From a checkpoint of a small image embedding model.
Model: 96-pixel images, patch size [4, 4].
Training: muon at rate 0.029, 8900 steps, batches of 128, held-out accuracy 96%.
Data: trained on retinal OCT scans (Kermany 2017), 98430 training examples.
Rows from block 8 of a small image embedding model, named by matrix and row number. Rows with one number belong to one neuron. Each number is 200 + 30 x the weight over its row's rms, rounded and kept within 0 to 999. All counts start at 0. After the name is the row's rms in percent of the matrix's.
After each neuron's rows are labels from the 100 images, of 14976, where the neuron reaches its highest value: "strongest on" is what is common among them. Only what is clearly more common there than usual is listed. The data: retinal OCT scans (Kermany 2017). In brackets: how many of the 100, against the usual share in percent.
# fc1: MLP up (model.blocks.8.mlp.fc1.weight, 1024x256), inputs 0-127
# fc2: MLP down (model.blocks.8.mlp.fc2.weight, 256x1024, transposed), outputs 0-127

fc1.366,088,227,226,233,199,255,203,232,258,251,170,205,242,209,156,184,221,219,203,177,168,230,167,224,179,209,229,220,191,235,195,191,222,166,189,249,137,160,184,161,229,170,214,226,150,195,179,184,206,228,167,145,270,205,229,178,293,204,165,186,183,179,182,246,139,197,218,250,198,198,219,214,194,196,203,214,199,194,188,172,183,264,196,136,173,146,201,213,228,185,146,195,212,207,218,143,235,238,204,185,209,191,169,211,207,173,155,199,222,194,168,160,255,242,255,188,160,225,147,221,180,247,205,227,207,205,237,152,176
fc2.366,094,250,151,234,200,181,202,172,211,208,168,140,224,201,189,235,210,161,210,192,220,201,205,271,213,165,182,202,162,218,210,256,196,217,178,199,224,167,174,180,199,170,192,224,212,183,177,289,233,190,174,137,203,205,164,191,214,166,266,220,177,250,224,177,206,248,209,210,222,217,206,185,197,226,195,182,223,196,179,197,229,277,218,221,180,216,235,215,201,213,176,161,198,215,211,185,236,126,169,243,212,163,199,169,148,173,206,204,223,210,254,157,195,219,192,220,224,259,208,203,208,202,298,177,190,247,187,163,247
strongest on: finding: drusen (95 vs 7.4)

fc1.538,122,173,178,208,212,176,162,228,246,191,181,193,222,202,211,159,199,203,208,246,215,201,224,200,201,237,222,226,186,193,155,225,191,207,283,266,213,229,180,235,207,242,154,236,182,194,213,230,160,209,178,187,196,208,246,270,170,200,222,196,190,178,146,176,215,145,249,237,151,194,201,193,174,216,183,209,145,185,222,198,182,168,220,220,246,178,180,152,161,205,242,191,166,192,169,211,184,245,212,192,184,222,159,184,197,212,261,211,247,173,193,198,203,189,270,197,233,127,200,214,171,201,190,213,205,198,275,204,166
fc2.538,126,205,188,228,209,165,146,187,214,183,151,189,186,238,147,176,197,211,185,248,206,197,169,180,192,193,163,246,198,227,221,213,193,216,188,225,173,213,201,196,206,215,263,153,211,191,207,218,202,179,273,274,211,230,231,221,185,199,186,185,181,176,188,225,236,200,173,185,168,191,218,166,191,156,232,244,194,229,164,181,134,182,197,157,206,209,160,290,204,166,234,218,204,216,196,197,168,159,198,219,227,213,209,196,254,236,280,211,233,202,216,182,158,183,183,197,196,169,196,222,198,210,234,183,217,155,184,228,191
strongest on: finding: normal (100 vs 51.6)

fc1.75,107,208,241,155,191,220,213,161,173,195,201,191,248,218,225,176,232,189,247,243,234,121,181,156,217,221,169,208,210,246,164,228,186,224,240,196,230,214,196,221,208,204,258,215,217,174,215,155,175,185,216,204,216,159,199,244,219,215,205,149,170,209,221,196,162,177,217,215,217,189,236,203,219,216,213,175,195,182,164,215,188,160,166,207,220,165,181,228,168,239,171,267,251,175,260,158,192,149,182,161,204,170,233,204,198,195,175,237,217,142,265,221,202,204,180,138,165,195,219,211,193,225,211,242,189,158,200,245,181
fc2.75,100,189,255,142,201,218,209,241,190,217,159,148,196,214,177,215,151,215,188,223,218,219,144,175,185,170,192,190,276,177,229,204,241,160,197,258,202,218,142,195,235,199,190,205,232,230,126,246,238,196,231,195,195,208,195,174,193,140,194,244,183,153,193,236,203,172,221,215,216,214,206,240,188,168,192,154,221,231,181,145,199,172,180,125,164,183,152,221,175,203,181,187,252,241,186,220,170,205,145,205,184,195,198,198,258,251,217,175,214,188,236,219,196,245,197,221,251,198,216,175,201,196,203,209,241,166,236,184,149
strongest on: finding: choroidal neovascularization (100 vs 29.4)

fc1.516,078,203,258,143,210,219,220,187,190,238,176,232,237,201,207,160,181,148,165,263,175,213,165,208,193,221,203,202,213,156,164,221,211,218,162,186,230,185,159,256,220,209,207,187,190,184,212,250,199,172,143,175,191,197,202,176,232,192,190,185,226,223,188,153,200,175,201,210,234,203,250,187,163,226,228,178,221,175,167,220,209,150,297,212,255,245,185,191,132,179,195,200,183,160,207,146,154,169,166,196,209,194,132,160,222,215,223,214,231,199,201,152,215,177,264,204,220,184,203,232,156,226,220,178,202,208,238,196,185
fc2.516,070,226,216,192,199,172,228,234,210,215,223,183,192,193,100,192,165,171,220,245,174,169,200,157,168,241,236,188,216,190,228,222,188,201,241,209,238,230,186,207,237,209,214,213,199,181,175,163,180,197,206,248,198,196,166,194,156,210,160,194,200,206,185,171,199,192,228,273,232,178,158,226,148,184,257,237,182,160,307,168,198,220,150,201,181,208,178,186,235,206,195,155,186,178,174,156,189,193,162,220,198,193,246,231,228,216,218,177,215,232,157,158,201,186,264,245,182,198,215,208,171,190,145,191,173,231,197,210,187
strongest on: finding: choroidal neovascularization (99 vs 29.4)

fc1.113,059,227,255,207,164,228,220,215,188,204,167,165,247,199,200,190,183,225,219,235,202,222,185,211,176,189,257,197,236,165,226,156,201,180,164,212,116,236,179,213,183,182,239,230,240,218,193,222,198,221,94,189,183,194,186,222,213,161,204,183,206,195,200,244,204,240,235,186,214,186,191,249,215,168,159,154,154,165,175,133,191,210,214,152,209,161,205,250,190,203,186,171,209,224,180,171,210,195,192,232,211,234,131,166,187,225,213,174,121,175,220,263,258,202,207,191,202,229,234,140,221,240,204,212,147,173,198,150,189
fc2.113,067,225,178,226,156,193,245,174,177,210,167,115,214,269,208,186,196,201,214,227,191,146,213,180,213,156,216,214,194,189,204,224,234,210,235,214,201,176,194,189,162,201,182,192,230,197,218,231,198,206,228,161,220,201,301,205,236,283,186,195,204,184,189,189,154,262,278,179,228,189,189,160,191,240,218,186,208,237,160,227,209,210,179,243,184,206,137,171,212,236,173,285,207,202,201,251,144,174,185,207,227,180,263,195,182,271,158,245,230,178,222,220,259,185,200,213,200,178,199,241,205,157,186,249,237,214,232,183,163
strongest on: finding: choroidal neovascularization (76 vs 29.4)

fc1.399,087,149,171,168,186,158,155,203,200,237,234,228,160,197,207,210,230,220,189,180,185,248,157,178,196,204,178,199,212,203,200,186,153,208,190,172,139,190,226,176,248,228,225,198,200,183,134,205,214,176,223,149,166,221,209,183,182,205,170,211,158,212,211,163,213,171,188,194,178,211,216,232,244,170,188,223,208,144,184,194,149,210,142,166,233,218,187,223,220,183,235,207,217,177,175,224,226,187,214,190,207,248,178,177,243,189,175,183,214,183,176,238,190,159,263,210,221,288,222,169,198,211,273,145,246,178,170,244,170
fc2.399,091,193,167,148,207,181,183,187,203,205,212,161,233,182,216,191,232,158,196,196,194,197,212,183,193,226,237,197,235,175,149,164,160,122,219,233,160,212,158,205,185,157,204,199,139,200,199,183,183,179,213,205,240,236,172,126,196,235,201,173,177,283,167,198,170,195,172,215,195,248,170,219,178,241,241,233,200,163,158,214,176,192,209,213,191,185,170,237,198,193,181,130,224,268,179,198,226,193,221,177,138,241,240,188,136,219,239,185,127,223,184,174,221,202,225,182,177,169,187,233,222,184,224,174,177,222,170,175,251
strongest on: finding: diabetic macular edema (100 vs 11.7)

fc1.18,105,150,235,193,230,158,188,189,173,218,228,174,234,198,184,181,142,179,256,206,190,218,211,164,141,167,169,208,189,199,181,227,216,217,150,160,204,224,178,177,237,236,272,194,228,185,202,214,193,217,153,239,236,228,202,166,190,229,172,194,200,212,158,215,195,270,175,209,195,173,260,201,209,221,248,170,131,223,196,206,148,202,199,210,250,201,196,199,142,196,211,203,227,234,164,162,218,176,200,140,198,186,237,233,188,228,159,155,169,224,202,236,226,187,191,218,184,223,264,208,143,270,195,147,199,201,174,152,238
fc2.18,104,193,204,242,211,201,204,175,180,105,209,164,150,167,228,149,171,165,224,229,164,230,221,201,203,187,211,167,230,287,179,238,169,240,217,239,242,170,162,210,237,249,193,207,223,184,194,212,170,205,192,233,182,177,174,182,163,182,198,181,210,197,180,204,167,159,235,208,212,286,197,202,216,171,248,227,240,224,165,204,160,183,211,191,191,189,197,232,182,196,225,233,220,215,248,202,238,251,207,247,168,213,191,159,221,200,261,200,201,212,178,173,216,220,158,222,160,186,276,158,172,239,201,183,213,163,272,147,208
strongest on: finding: choroidal neovascularization (100 vs 29.4)

fc1.631,067,209,169,152,257,147,152,192,210,170,225,191,159,210,187,202,149,220,238,221,231,192,224,215,200,191,202,206,217,142,188,159,180,219,164,227,224,202,173,176,150,191,204,160,193,199,262,210,209,233,169,189,156,174,210,189,177,164,280,202,176,238,204,241,241,212,189,221,190,182,247,161,202,239,197,223,181,200,185,172,140,199,203,193,255,220,201,250,213,203,230,206,266,191,187,169,216,194,177,124,253,222,153,165,209,180,200,175,204,155,211,163,207,214,227,177,203,237,226,217,198,226,199,268,142,167,217,233,235
fc2.631,068,242,171,199,218,242,199,197,166,152,237,173,178,177,218,200,250,252,217,185,228,194,211,244,199,173,184,189,165,187,216,129,187,203,185,210,213,229,248,253,113,253,163,152,191,217,181,201,169,145,201,190,205,179,223,213,200,215,182,178,167,218,191,213,210,178,162,235,151,202,178,151,164,179,175,231,211,173,187,227,216,146,207,249,169,244,214,214,199,150,197,155,183,203,220,218,193,205,199,226,194,187,235,211,205,192,185,170,229,163,159,190,269,188,185,171,197,237,207,261,211,212,207,163,160,175,187,209,207
strongest on: finding: diabetic macular edema (34 vs 11.7)

fc1.48,070,174,174,268,208,203,237,211,250,204,187,174,177,255,159,197,200,231,165,192,193,178,214,238,124,192,227,207,193,194,159,190,190,200,138,146,150,134,226,174,222,155,255,214,169,182,157,228,154,193,207,239,173,201,218,198,246,191,223,181,197,175,201,195,196,219,173,241,214,234,178,198,183,212,217,269,172,148,200,171,215,193,146,155,205,226,186,255,225,150,198,173,193,249,219,167,191,255,240,162,209,189,175,186,172,168,224,193,157,233,184,195,156,205,199,193,173,173,190,232,235,222,190,164,206,154,204,160,258
fc2.48,080,225,189,210,178,206,244,230,162,196,161,205,217,223,207,226,236,167,135,214,199,178,187,259,147,188,242,162,186,174,216,239,166,215,188,166,230,142,175,214,246,179,141,220,237,218,196,250,169,176,185,223,120,220,182,227,192,223,191,238,234,231,181,157,238,288,198,159,249,214,214,258,190,179,171,160,215,227,203,234,153,163,170,185,218,220,245,214,169,191,182,193,180,213,178,165,212,234,198,193,295,182,228,187,156,200,211,221,184,245,176,173,218,214,220,239,215,231,205,210,255,182,194,194,207,228,176,167,191
strongest on: finding: drusen (45 vs 7.4)

fc1.508,082,238,214,217,250,228,193,221,151,197,194,271,219,195,240,253,176,191,205,213,193,192,186,175,205,195,183,191,183,199,148,277,174,205,144,161,204,154,217,219,210,188,249,252,196,187,246,206,185,195,152,200,203,148,271,215,168,178,163,170,228,212,245,144,155,214,219,210,188,207,177,146,256,263,166,202,172,181,175,241,214,152,209,170,208,210,208,208,176,235,253,171,227,200,173,202,237,182,212,219,177,214,182,215,213,285,208,195,195,153,194,186,180,192,203,229,181,230,230,195,180,211,187,215,216,252,211,211,245
fc2.508,090,171,228,209,182,199,153,167,219,197,228,168,197,246,232,194,177,202,212,196,199,228,216,222,155,213,168,178,211,216,200,284,172,172,199,215,195,154,232,210,206,219,164,236,237,203,182,190,168,165,153,160,158,232,204,256,233,225,201,200,224,127,213,203,258,177,199,243,93,213,190,257,179,170,116,157,222,180,211,213,192,242,215,187,241,148,190,211,254,209,216,229,237,257,183,186,199,195,152,194,202,193,165,255,127,204,235,176,233,179,208,231,192,230,179,191,195,228,219,243,179,195,192,205,223,185,204,207,134
strongest on: finding: choroidal neovascularization (99 vs 29.4)

fc1.764,107,168,210,263,237,214,177,211,289,189,212,187,225,235,126,186,171,189,262,243,164,203,247,193,218,190,206,216,221,158,207,189,197,217,228,214,199,173,203,227,158,172,206,245,170,214,156,213,158,142,211,227,200,203,207,200,150,146,253,195,204,207,148,214,208,158,201,183,242,199,240,231,231,167,200,215,183,202,180,209,206,290,135,186,142,195,215,197,171,178,223,216,238,208,182,182,240,154,183,179,149,234,243,185,201,223,194,227,221,221,247,229,199,278,179,183,212,220,219,155,199,202,166,226,157,209,121,213,247
fc2.764,117,205,246,225,193,188,121,194,261,220,168,282,228,191,252,239,157,211,229,165,228,214,184,206,203,142,186,187,184,192,211,203,207,169,157,230,223,192,206,174,153,209,225,191,192,190,210,198,210,189,198,155,238,169,246,178,179,199,215,235,194,173,196,200,192,183,119,178,164,256,209,201,147,222,163,216,175,198,178,185,221,244,212,233,193,188,212,225,215,215,220,188,163,169,249,234,243,223,235,152,139,226,209,191,202,207,174,256,199,198,170,226,268,159,248,191,196,278,186,163,198,150,236,207,201,220,228,180,209
strongest on: finding: choroidal neovascularization (77 vs 29.4)

fc1.62,093,181,150,225,230,215,198,225,183,199,225,227,160,243,214,260,195,222,198,227,188,211,222,136,185,187,181,157,227,202,215,232,211,201,186,175,147,160,164,209,156,219,206,199,194,223,220,126,221,196,167,194,148,244,193,204,211,163,207,178,183,226,206,194,239,233,214,214,262,206,151,215,178,239,196,226,172,210,187,238,224,215,239,172,161,176,203,186,243,202,122,216,193,215,273,225,170,238,144,183,148,227,179,215,190,175,170,142,162,213,181,200,236,183,205,166,225,222,130,231,240,223,203,173,197,199,179,252,239
fc2.62,098,241,193,171,166,176,127,224,232,151,183,180,171,187,180,129,249,227,178,204,221,185,180,183,164,194,202,230,241,236,250,239,216,189,232,197,216,149,183,179,180,252,218,200,209,232,192,200,189,247,231,196,135,191,246,233,214,177,188,241,185,200,249,202,250,170,234,173,224,206,214,220,189,216,212,171,175,200,194,247,209,205,147,201,202,212,213,253,176,219,140,209,182,215,227,229,238,265,228,202,172,205,196,203,188,195,213,204,192,218,167,200,167,190,170,204,216,223,224,152,234,135,168,212,193,226,184,151,227
strongest on: finding: normal (97 vs 51.6)

fc1.524,080,154,144,215,207,218,223,194,176,200,202,183,198,187,188,162,157,190,208,209,196,170,258,180,168,207,180,217,212,194,188,213,163,232,210,197,187,213,220,201,226,203,273,207,173,134,227,222,151,192,177,184,186,234,195,208,205,178,159,212,259,230,248,251,225,217,188,279,219,182,201,149,173,182,174,216,266,203,218,194,251,183,212,213,200,205,193,195,200,203,199,166,171,236,189,207,186,248,162,254,204,141,192,227,197,205,166,193,206,184,179,195,164,214,154,210,227,194,193,258,152,163,204,258,196,160,232,206,192
fc2.524,085,236,247,211,223,221,207,195,186,210,188,193,219,181,214,199,202,180,193,221,187,197,164,226,256,198,225,170,134,233,203,189,158,142,189,224,236,161,201,170,149,224,192,230,177,210,171,224,199,265,149,166,183,200,127,200,229,220,250,251,191,170,193,187,211,222,174,230,213,154,183,182,193,240,186,202,244,216,175,240,207,222,207,190,212,194,197,158,190,162,251,146,249,171,190,177,209,231,257,216,163,216,166,168,200,191,240,202,195,238,217,185,210,192,182,235,237,227,179,213,222,198,187,210,256,190,212,203,216
strongest on: finding: diabetic macular edema (90 vs 11.7)

fc1.589,079,161,232,183,190,192,221,196,177,174,179,245,211,235,228,215,183,177,205,246,222,188,259,215,172,242,207,184,163,197,180,213,176,200,226,213,142,189,175,210,168,185,179,234,182,208,189,204,231,150,207,189,165,231,194,201,229,250,216,227,199,196,175,144,231,204,200,170,187,215,198,194,224,195,237,243,210,164,206,241,216,259,210,171,263,189,206,151,143,195,162,185,198,232,174,197,175,179,198,214,206,180,144,158,194,161,234,253,174,200,187,150,236,155,191,175,181,207,206,160,186,222,214,222,153,172,208,246,219
fc2.589,087,220,184,195,241,200,229,188,240,149,200,195,217,180,197,225,270,147,210,190,193,165,219,217,180,195,193,190,191,204,224,223,171,181,165,154,228,153,215,202,214,185,242,180,224,117,192,173,156,222,186,228,216,199,180,174,191,219,159,195,194,220,173,130,184,201,199,176,201,227,223,168,201,164,213,211,220,174,167,233,206,221,230,179,157,210,191,156,186,223,195,173,140,172,212,283,200,181,252,183,246,210,222,224,247,273,200,279,166,224,203,186,229,223,182,161,164,182,190,143,211,164,214,185,231,258,222,200,192
strongest on: finding: choroidal neovascularization (99 vs 29.4)

fc1.628,119,214,232,171,136,210,217,206,142,231,216,226,258,190,205,158,232,174,252,283,182,180,233,212,165,119,247,181,202,215,166,259,276,211,184,227,202,204,224,201,254,183,130,216,214,183,165,229,229,225,168,234,251,217,216,201,189,277,180,183,177,185,217,179,163,194,201,204,180,198,234,223,142,172,219,224,191,187,166,195,203,158,191,169,207,169,204,206,179,213,189,266,193,181,202,229,190,178,252,179,218,199,150,165,223,181,201,197,155,168,198,213,155,214,171,148,168,203,265,193,198,225,268,219,242,185,185,184,190
fc2.628,114,160,270,223,217,231,214,265,237,242,173,155,159,209,181,215,205,171,190,206,217,137,168,192,159,212,177,214,264,234,180,198,187,218,183,179,204,256,168,186,229,227,218,231,181,174,202,208,151,175,205,225,202,251,252,183,147,207,130,211,223,179,144,180,214,171,190,212,212,229,241,122,214,154,176,174,222,180,223,255,202,192,190,222,207,232,251,168,207,215,197,195,178,202,231,256,201,219,144,257,205,225,179,193,204,189,266,136,235,195,206,175,201,226,174,236,214,139,152,141,175,215,181,184,232,160,239,162,243
strongest on: finding: normal (100 vs 51.6)

fc1.679,119,156,192,232,231,225,210,204,170,172,179,230,175,221,203,169,223,177,230,173,263,208,207,173,188,148,190,184,212,172,211,189,185,177,235,196,187,267,217,213,171,189,196,238,210,218,199,216,241,193,180,171,215,205,249,208,221,169,208,196,197,216,219,179,178,163,192,254,219,229,180,134,228,206,150,190,148,161,192,179,201,245,162,186,224,146,200,141,151,147,184,145,191,218,192,139,213,202,233,179,248,187,198,191,233,163,214,177,229,161,192,218,191,220,228,198,243,135,239,256,221,220,197,219,221,203,200,193,207
fc2.679,129,202,146,252,196,203,183,126,139,212,227,191,244,214,160,206,273,232,176,172,186,159,198,187,166,181,190,158,147,179,226,201,245,218,163,208,204,215,215,187,161,252,185,163,194,158,211,163,194,224,258,206,183,158,180,266,203,233,242,169,212,207,158,220,164,182,203,219,213,198,208,181,195,224,253,256,224,225,220,236,179,217,217,153,180,194,208,145,150,178,219,186,250,163,297,173,220,214,213,248,194,225,221,194,221,194,213,184,161,224,230,213,221,213,180,189,149,176,173,206,166,232,214,179,222,232,223,212,159
strongest on: finding: diabetic macular edema (100 vs 11.7)

fc1.370,125,175,181,165,148,210,244,225,204,165,204,179,227,166,207,241,216,274,261,152,170,194,178,233,216,175,147,180,220,148,183,213,171,182,190,168,174,224,207,205,209,207,210,183,136,193,223,188,180,244,195,269,152,183,239,227,254,179,229,199,269,171,184,199,211,193,224,218,214,213,186,223,194,175,203,253,170,215,215,151,164,207,255,217,177,240,177,205,190,208,121,231,150,188,224,183,178,199,256,144,190,155,159,249,249,144,186,193,228,134,204,201,219,200,159,169,246,186,177,186,175,245,207,192,231,169,183,198,199
fc2.370,121,214,198,238,163,184,125,185,172,218,127,251,157,184,210,214,228,200,214,152,228,236,199,220,204,198,240,201,184,154,231,262,194,206,156,245,258,156,198,178,201,192,187,182,192,187,200,225,177,257,196,178,178,230,194,243,221,219,223,187,188,170,237,212,198,182,155,182,170,170,195,244,249,239,214,191,217,271,212,172,222,221,170,169,186,216,176,204,206,190,248,186,216,187,239,206,205,205,235,191,201,178,232,168,166,211,165,235,160,224,172,232,209,177,226,194,219,229,225,224,221,200,200,195,209,177,173,223,215
strongest on: finding: diabetic macular edema (94 vs 11.7)

fc1.398,112,228,225,163,239,178,207,160,238,232,228,169,190,236,201,196,208,174,221,205,149,214,185,204,197,225,199,234,197,193,202,218,196,155,289,223,198,211,217,230,238,229,194,153,181,133,203,190,249,234,206,162,212,224,226,160,195,141,161,227,160,152,225,215,183,172,156,234,157,172,141,183,212,217,202,179,212,216,208,174,166,169,244,148,194,213,158,206,156,210,213,289,194,123,184,222,175,196,205,209,236,181,214,188,193,237,217,209,160,190,203,210,202,197,237,178,225,223,202,199,233,237,217,209,161,204,213,195,207
fc2.398,102,184,200,228,154,211,222,168,197,179,257,223,189,238,226,190,230,205,212,215,204,194,211,175,230,223,165,212,232,233,193,187,191,134,196,208,245,197,198,250,212,171,181,192,175,181,256,223,174,256,208,218,253,209,213,239,164,164,165,181,180,182,125,253,238,189,195,184,191,230,171,215,143,203,264,192,213,246,204,166,174,216,222,210,189,225,199,237,145,216,220,201,169,194,201,179,157,212,197,97,194,183,159,221,186,203,204,218,191,233,119,130,183,208,207,207,241,180,175,213,233,176,191,242,196,236,232,216,242
strongest on: finding: choroidal neovascularization (95 vs 29.4)

fc1.101,063,146,187,233,184,175,151,197,213,211,204,282,210,240,228,176,218,253,192,157,180,194,192,201,200,178,248,199,195,238,246,159,187,241,158,210,214,192,205,218,189,208,218,202,194,183,205,273,218,168,190,180,176,239,182,198,213,125,169,197,208,149,164,204,216,217,213,303,222,190,232,189,202,220,207,175,163,165,202,198,241,206,201,233,185,142,192,219,144,189,211,220,188,189,165,234,194,215,175,231,241,207,213,207,233,188,210,192,254,216,194,170,214,175,181,172,226,170,186,156,234,180,210,219,148,228,243,226,202
fc2.101,068,180,188,243,187,187,175,181,169,219,193,184,188,204,163,211,220,190,216,169,211,183,180,237,200,150,210,191,184,161,210,249,165,217,225,181,200,182,224,167,232,221,155,209,240,199,248,235,162,223,171,168,204,159,156,244,179,190,200,139,236,248,235,214,196,188,166,275,146,213,167,160,150,206,198,190,190,234,196,195,194,229,222,206,204,239,198,214,195,219,204,164,211,187,145,234,197,180,232,165,165,216,184,214,232,166,222,184,244,216,198,147,215,169,202,221,245,164,246,263,172,166,209,225,242,159,184,210,219
strongest on: finding: choroidal neovascularization (92 vs 29.4)

fc1.412,111,211,229,180,210,185,208,203,207,196,246,193,227,204,142,177,176,204,207,189,202,247,191,185,211,263,202,232,215,197,187,199,150,141,216,187,218,226,213,163,163,166,192,286,211,140,200,183,165,222,260,171,233,170,206,213,185,240,206,138,198,254,249,206,243,155,197,244,154,221,148,148,185,216,140,203,248,144,193,213,183,236,151,201,244,164,231,200,188,137,224,191,203,258,167,182,197,214,223,224,246,199,191,144,189,204,152,206,201,218,179,195,199,224,257,222,287,195,189,210,202,208,171,261,202,174,204,231,219
fc2.412,111,170,173,248,200,270,242,186,208,172,198,202,190,219,200,205,224,190,190,211,197,233,207,196,217,145,158,222,165,245,270,216,215,178,197,177,228,165,201,161,152,215,282,211,226,192,181,195,225,223,159,253,223,158,181,191,220,202,263,190,111,201,225,192,180,196,205,236,215,133,210,234,175,157,219,250,186,217,231,176,185,247,192,211,209,243,165,160,196,216,167,202,209,204,185,247,178,138,203,207,219,252,150,223,198,176,182,170,198,229,205,168,188,189,250,177,226,202,183,197,183,192,204,155,196,199,239,181,159
strongest on: finding: diabetic macular edema (78 vs 11.7)

fc1.721,049,215,216,212,233,163,214,250,188,208,161,229,253,227,247,226,246,216,158,214,111,180,179,184,196,229,237,198,189,229,195,197,149,196,199,190,293,179,212,235,154,188,219,187,177,207,200,224,250,143,218,213,197,233,254,195,269,224,179,289,200,182,222,199,192,203,202,172,208,190,180,180,193,216,196,185,208,190,188,121,177,251,181,206,169,202,167,202,189,194,195,230,202,182,190,161,236,225,237,187,167,165,268,197,189,149,191,235,241,234,158,196,205,195,220,211,175,223,158,208,164,236,196,170,168,193,243,173,169
fc2.721,054,214,192,270,148,180,224,241,156,195,180,264,256,232,148,212,224,210,196,218,189,212,188,199,227,238,235,237,205,229,217,200,202,227,256,218,187,197,183,175,189,199,165,192,202,238,241,220,198,205,164,257,227,200,175,178,242,212,156,187,209,176,154,211,209,196,182,198,190,246,242,162,189,240,232,197,209,187,162,202,203,242,235,187,218,227,222,204,221,202,180,210,164,145,155,195,221,214,224,146,224,131,156,185,213,217,176,188,175,166,207,187,195,210,220,199,200,186,237,176,194,230,185,208,214,269,181,210,183
strongest on: finding: normal (97 vs 51.6)

fc1.281,112,203,221,198,214,243,205,202,170,226,172,171,209,178,210,227,199,238,177,193,166,264,208,109,155,220,159,241,208,144,155,153,196,204,172,203,205,189,233,112,191,142,178,170,229,236,170,218,174,194,205,224,179,158,154,248,175,220,194,196,207,168,270,151,180,205,175,222,202,264,235,192,195,228,172,200,161,175,230,190,193,188,227,238,155,199,170,254,223,221,185,244,178,208,207,217,224,184,242,159,186,211,202,186,173,206,211,180,189,183,255,226,225,180,188,196,201,189,195,198,190,241,190,215,186,230,245,224,252
fc2.281,115,172,228,240,248,228,178,258,168,210,215,168,204,157,228,176,245,158,219,202,196,216,238,214,192,241,225,180,182,169,204,196,205,159,219,150,154,224,197,223,184,178,256,229,177,194,117,160,181,193,184,218,212,232,263,180,198,286,208,234,203,207,199,196,139,184,191,163,205,198,145,171,166,209,199,232,241,216,183,192,215,235,197,191,197,250,217,173,217,192,207,206,216,218,245,195,139,195,248,199,213,247,217,217,220,195,147,158,264,218,211,191,163,197,218,234,194,212,230,219,217,179,151,215,217,190,171,170,199
strongest on: finding: diabetic macular edema (50 vs 11.7)

fc1.678,077,224,178,151,221,234,196,224,261,215,176,205,246,173,254,227,225,163,203,164,274,224,142,254,166,169,171,174,212,174,194,157,189,182,169,187,228,232,159,212,228,190,227,171,223,233,234,230,177,198,169,198,188,180,151,192,189,198,157,199,176,248,207,213,207,209,191,167,245,220,220,177,196,196,176,154,225,184,197,204,224,201,214,182,255,203,179,203,195,175,164,125,208,245,187,153,275,192,162,237,154,139,172,215,188,182,241,200,221,165,186,200,159,261,211,245,166,199,212,214,234,228,197,202,218,178,248,117,215
fc2.678,073,219,211,192,235,178,235,213,233,210,202,176,180,144,176,217,195,219,209,166,203,232,181,225,181,241,169,198,192,144,201,205,202,230,206,156,200,178,155,248,181,210,207,228,243,208,210,188,202,206,173,148,180,183,195,218,183,229,200,217,226,187,165,206,232,218,212,157,189,263,193,170,259,216,210,160,140,199,192,168,118,186,257,197,217,204,192,225,180,170,192,229,262,174,121,199,186,217,219,199,245,208,222,200,194,236,157,201,247,274,212,226,190,185,204,146,191,176,175,255,180,147,191,186,214,168,171,200,196
strongest on: finding: normal (82 vs 51.6)

fc1.465,107,237,185,195,258,207,187,147,145,219,177,198,248,195,188,212,230,209,258,152,165,192,228,246,164,219,218,246,180,187,158,196,235,196,175,198,180,219,199,238,207,238,184,177,169,180,210,183,182,173,226,218,200,232,187,201,219,245,201,178,199,194,171,184,205,222,192,167,233,170,200,198,168,227,184,225,212,189,171,176,203,209,214,222,245,178,223,248,152,164,223,201,181,214,201,198,264,203,195,218,214,203,234,183,147,174,201,222,210,199,172,171,195,206,184,183,167,164,164,195,192,182,236,216,208,209,157,230,261
fc2.465,107,206,144,217,154,241,223,199,158,227,137,174,218,276,164,175,255,201,122,183,190,198,179,196,210,191,232,192,139,203,161,216,185,222,238,238,158,180,203,174,165,211,168,176,209,244,179,209,219,179,219,228,283,202,207,188,136,163,196,232,254,201,192,177,242,196,182,195,220,201,209,202,187,195,231,242,195,181,155,215,154,222,239,211,138,163,175,236,184,191,216,212,178,254,230,169,233,191,209,166,201,218,202,213,193,200,247,221,214,176,223,156,160,173,152,150,217,188,201,160,184,201,212,197,254,194,202,238,200
strongest on: finding: normal (99 vs 51.6)

fc1.482,158,204,169,222,208,185,181,212,175,163,216,248,178,212,246,203,196,222,247,236,168,170,190,202,243,166,104,228,207,225,125,259,193,175,175,151,159,174,261,241,209,161,195,194,213,173,172,175,190,210,161,186,202,218,211,190,170,177,180,202,166,203,264,203,276,147,206,164,213,185,212,165,230,185,231,230,154,150,171,205,249,241,191,238,142,152,191,216,251,205,142,189,211,210,235,207,211,153,221,203,200,206,189,150,207,156,259,254,216,254,216,242,195,171,196,186,205,206,215,181,233,199,206,208,185,179,191,216,219
fc2.482,146,224,179,178,169,190,195,230,235,255,228,169,210,226,186,230,158,230,246,191,228,154,141,178,208,206,222,203,159,249,223,267,191,183,226,222,229,158,187,94,200,225,205,193,279,163,257,211,207,186,251,153,224,164,208,197,202,162,153,171,214,235,148,182,220,189,190,206,226,251,163,167,138,212,214,192,195,163,196,206,182,253,231,226,198,160,221,225,219,184,177,219,198,197,259,175,226,241,153,215,205,187,252,188,206,186,159,142,189,129,157,226,172,213,215,230,208,208,210,168,217,207,160,230,181,205,173,186,218
strongest on: finding: normal (97 vs 51.6)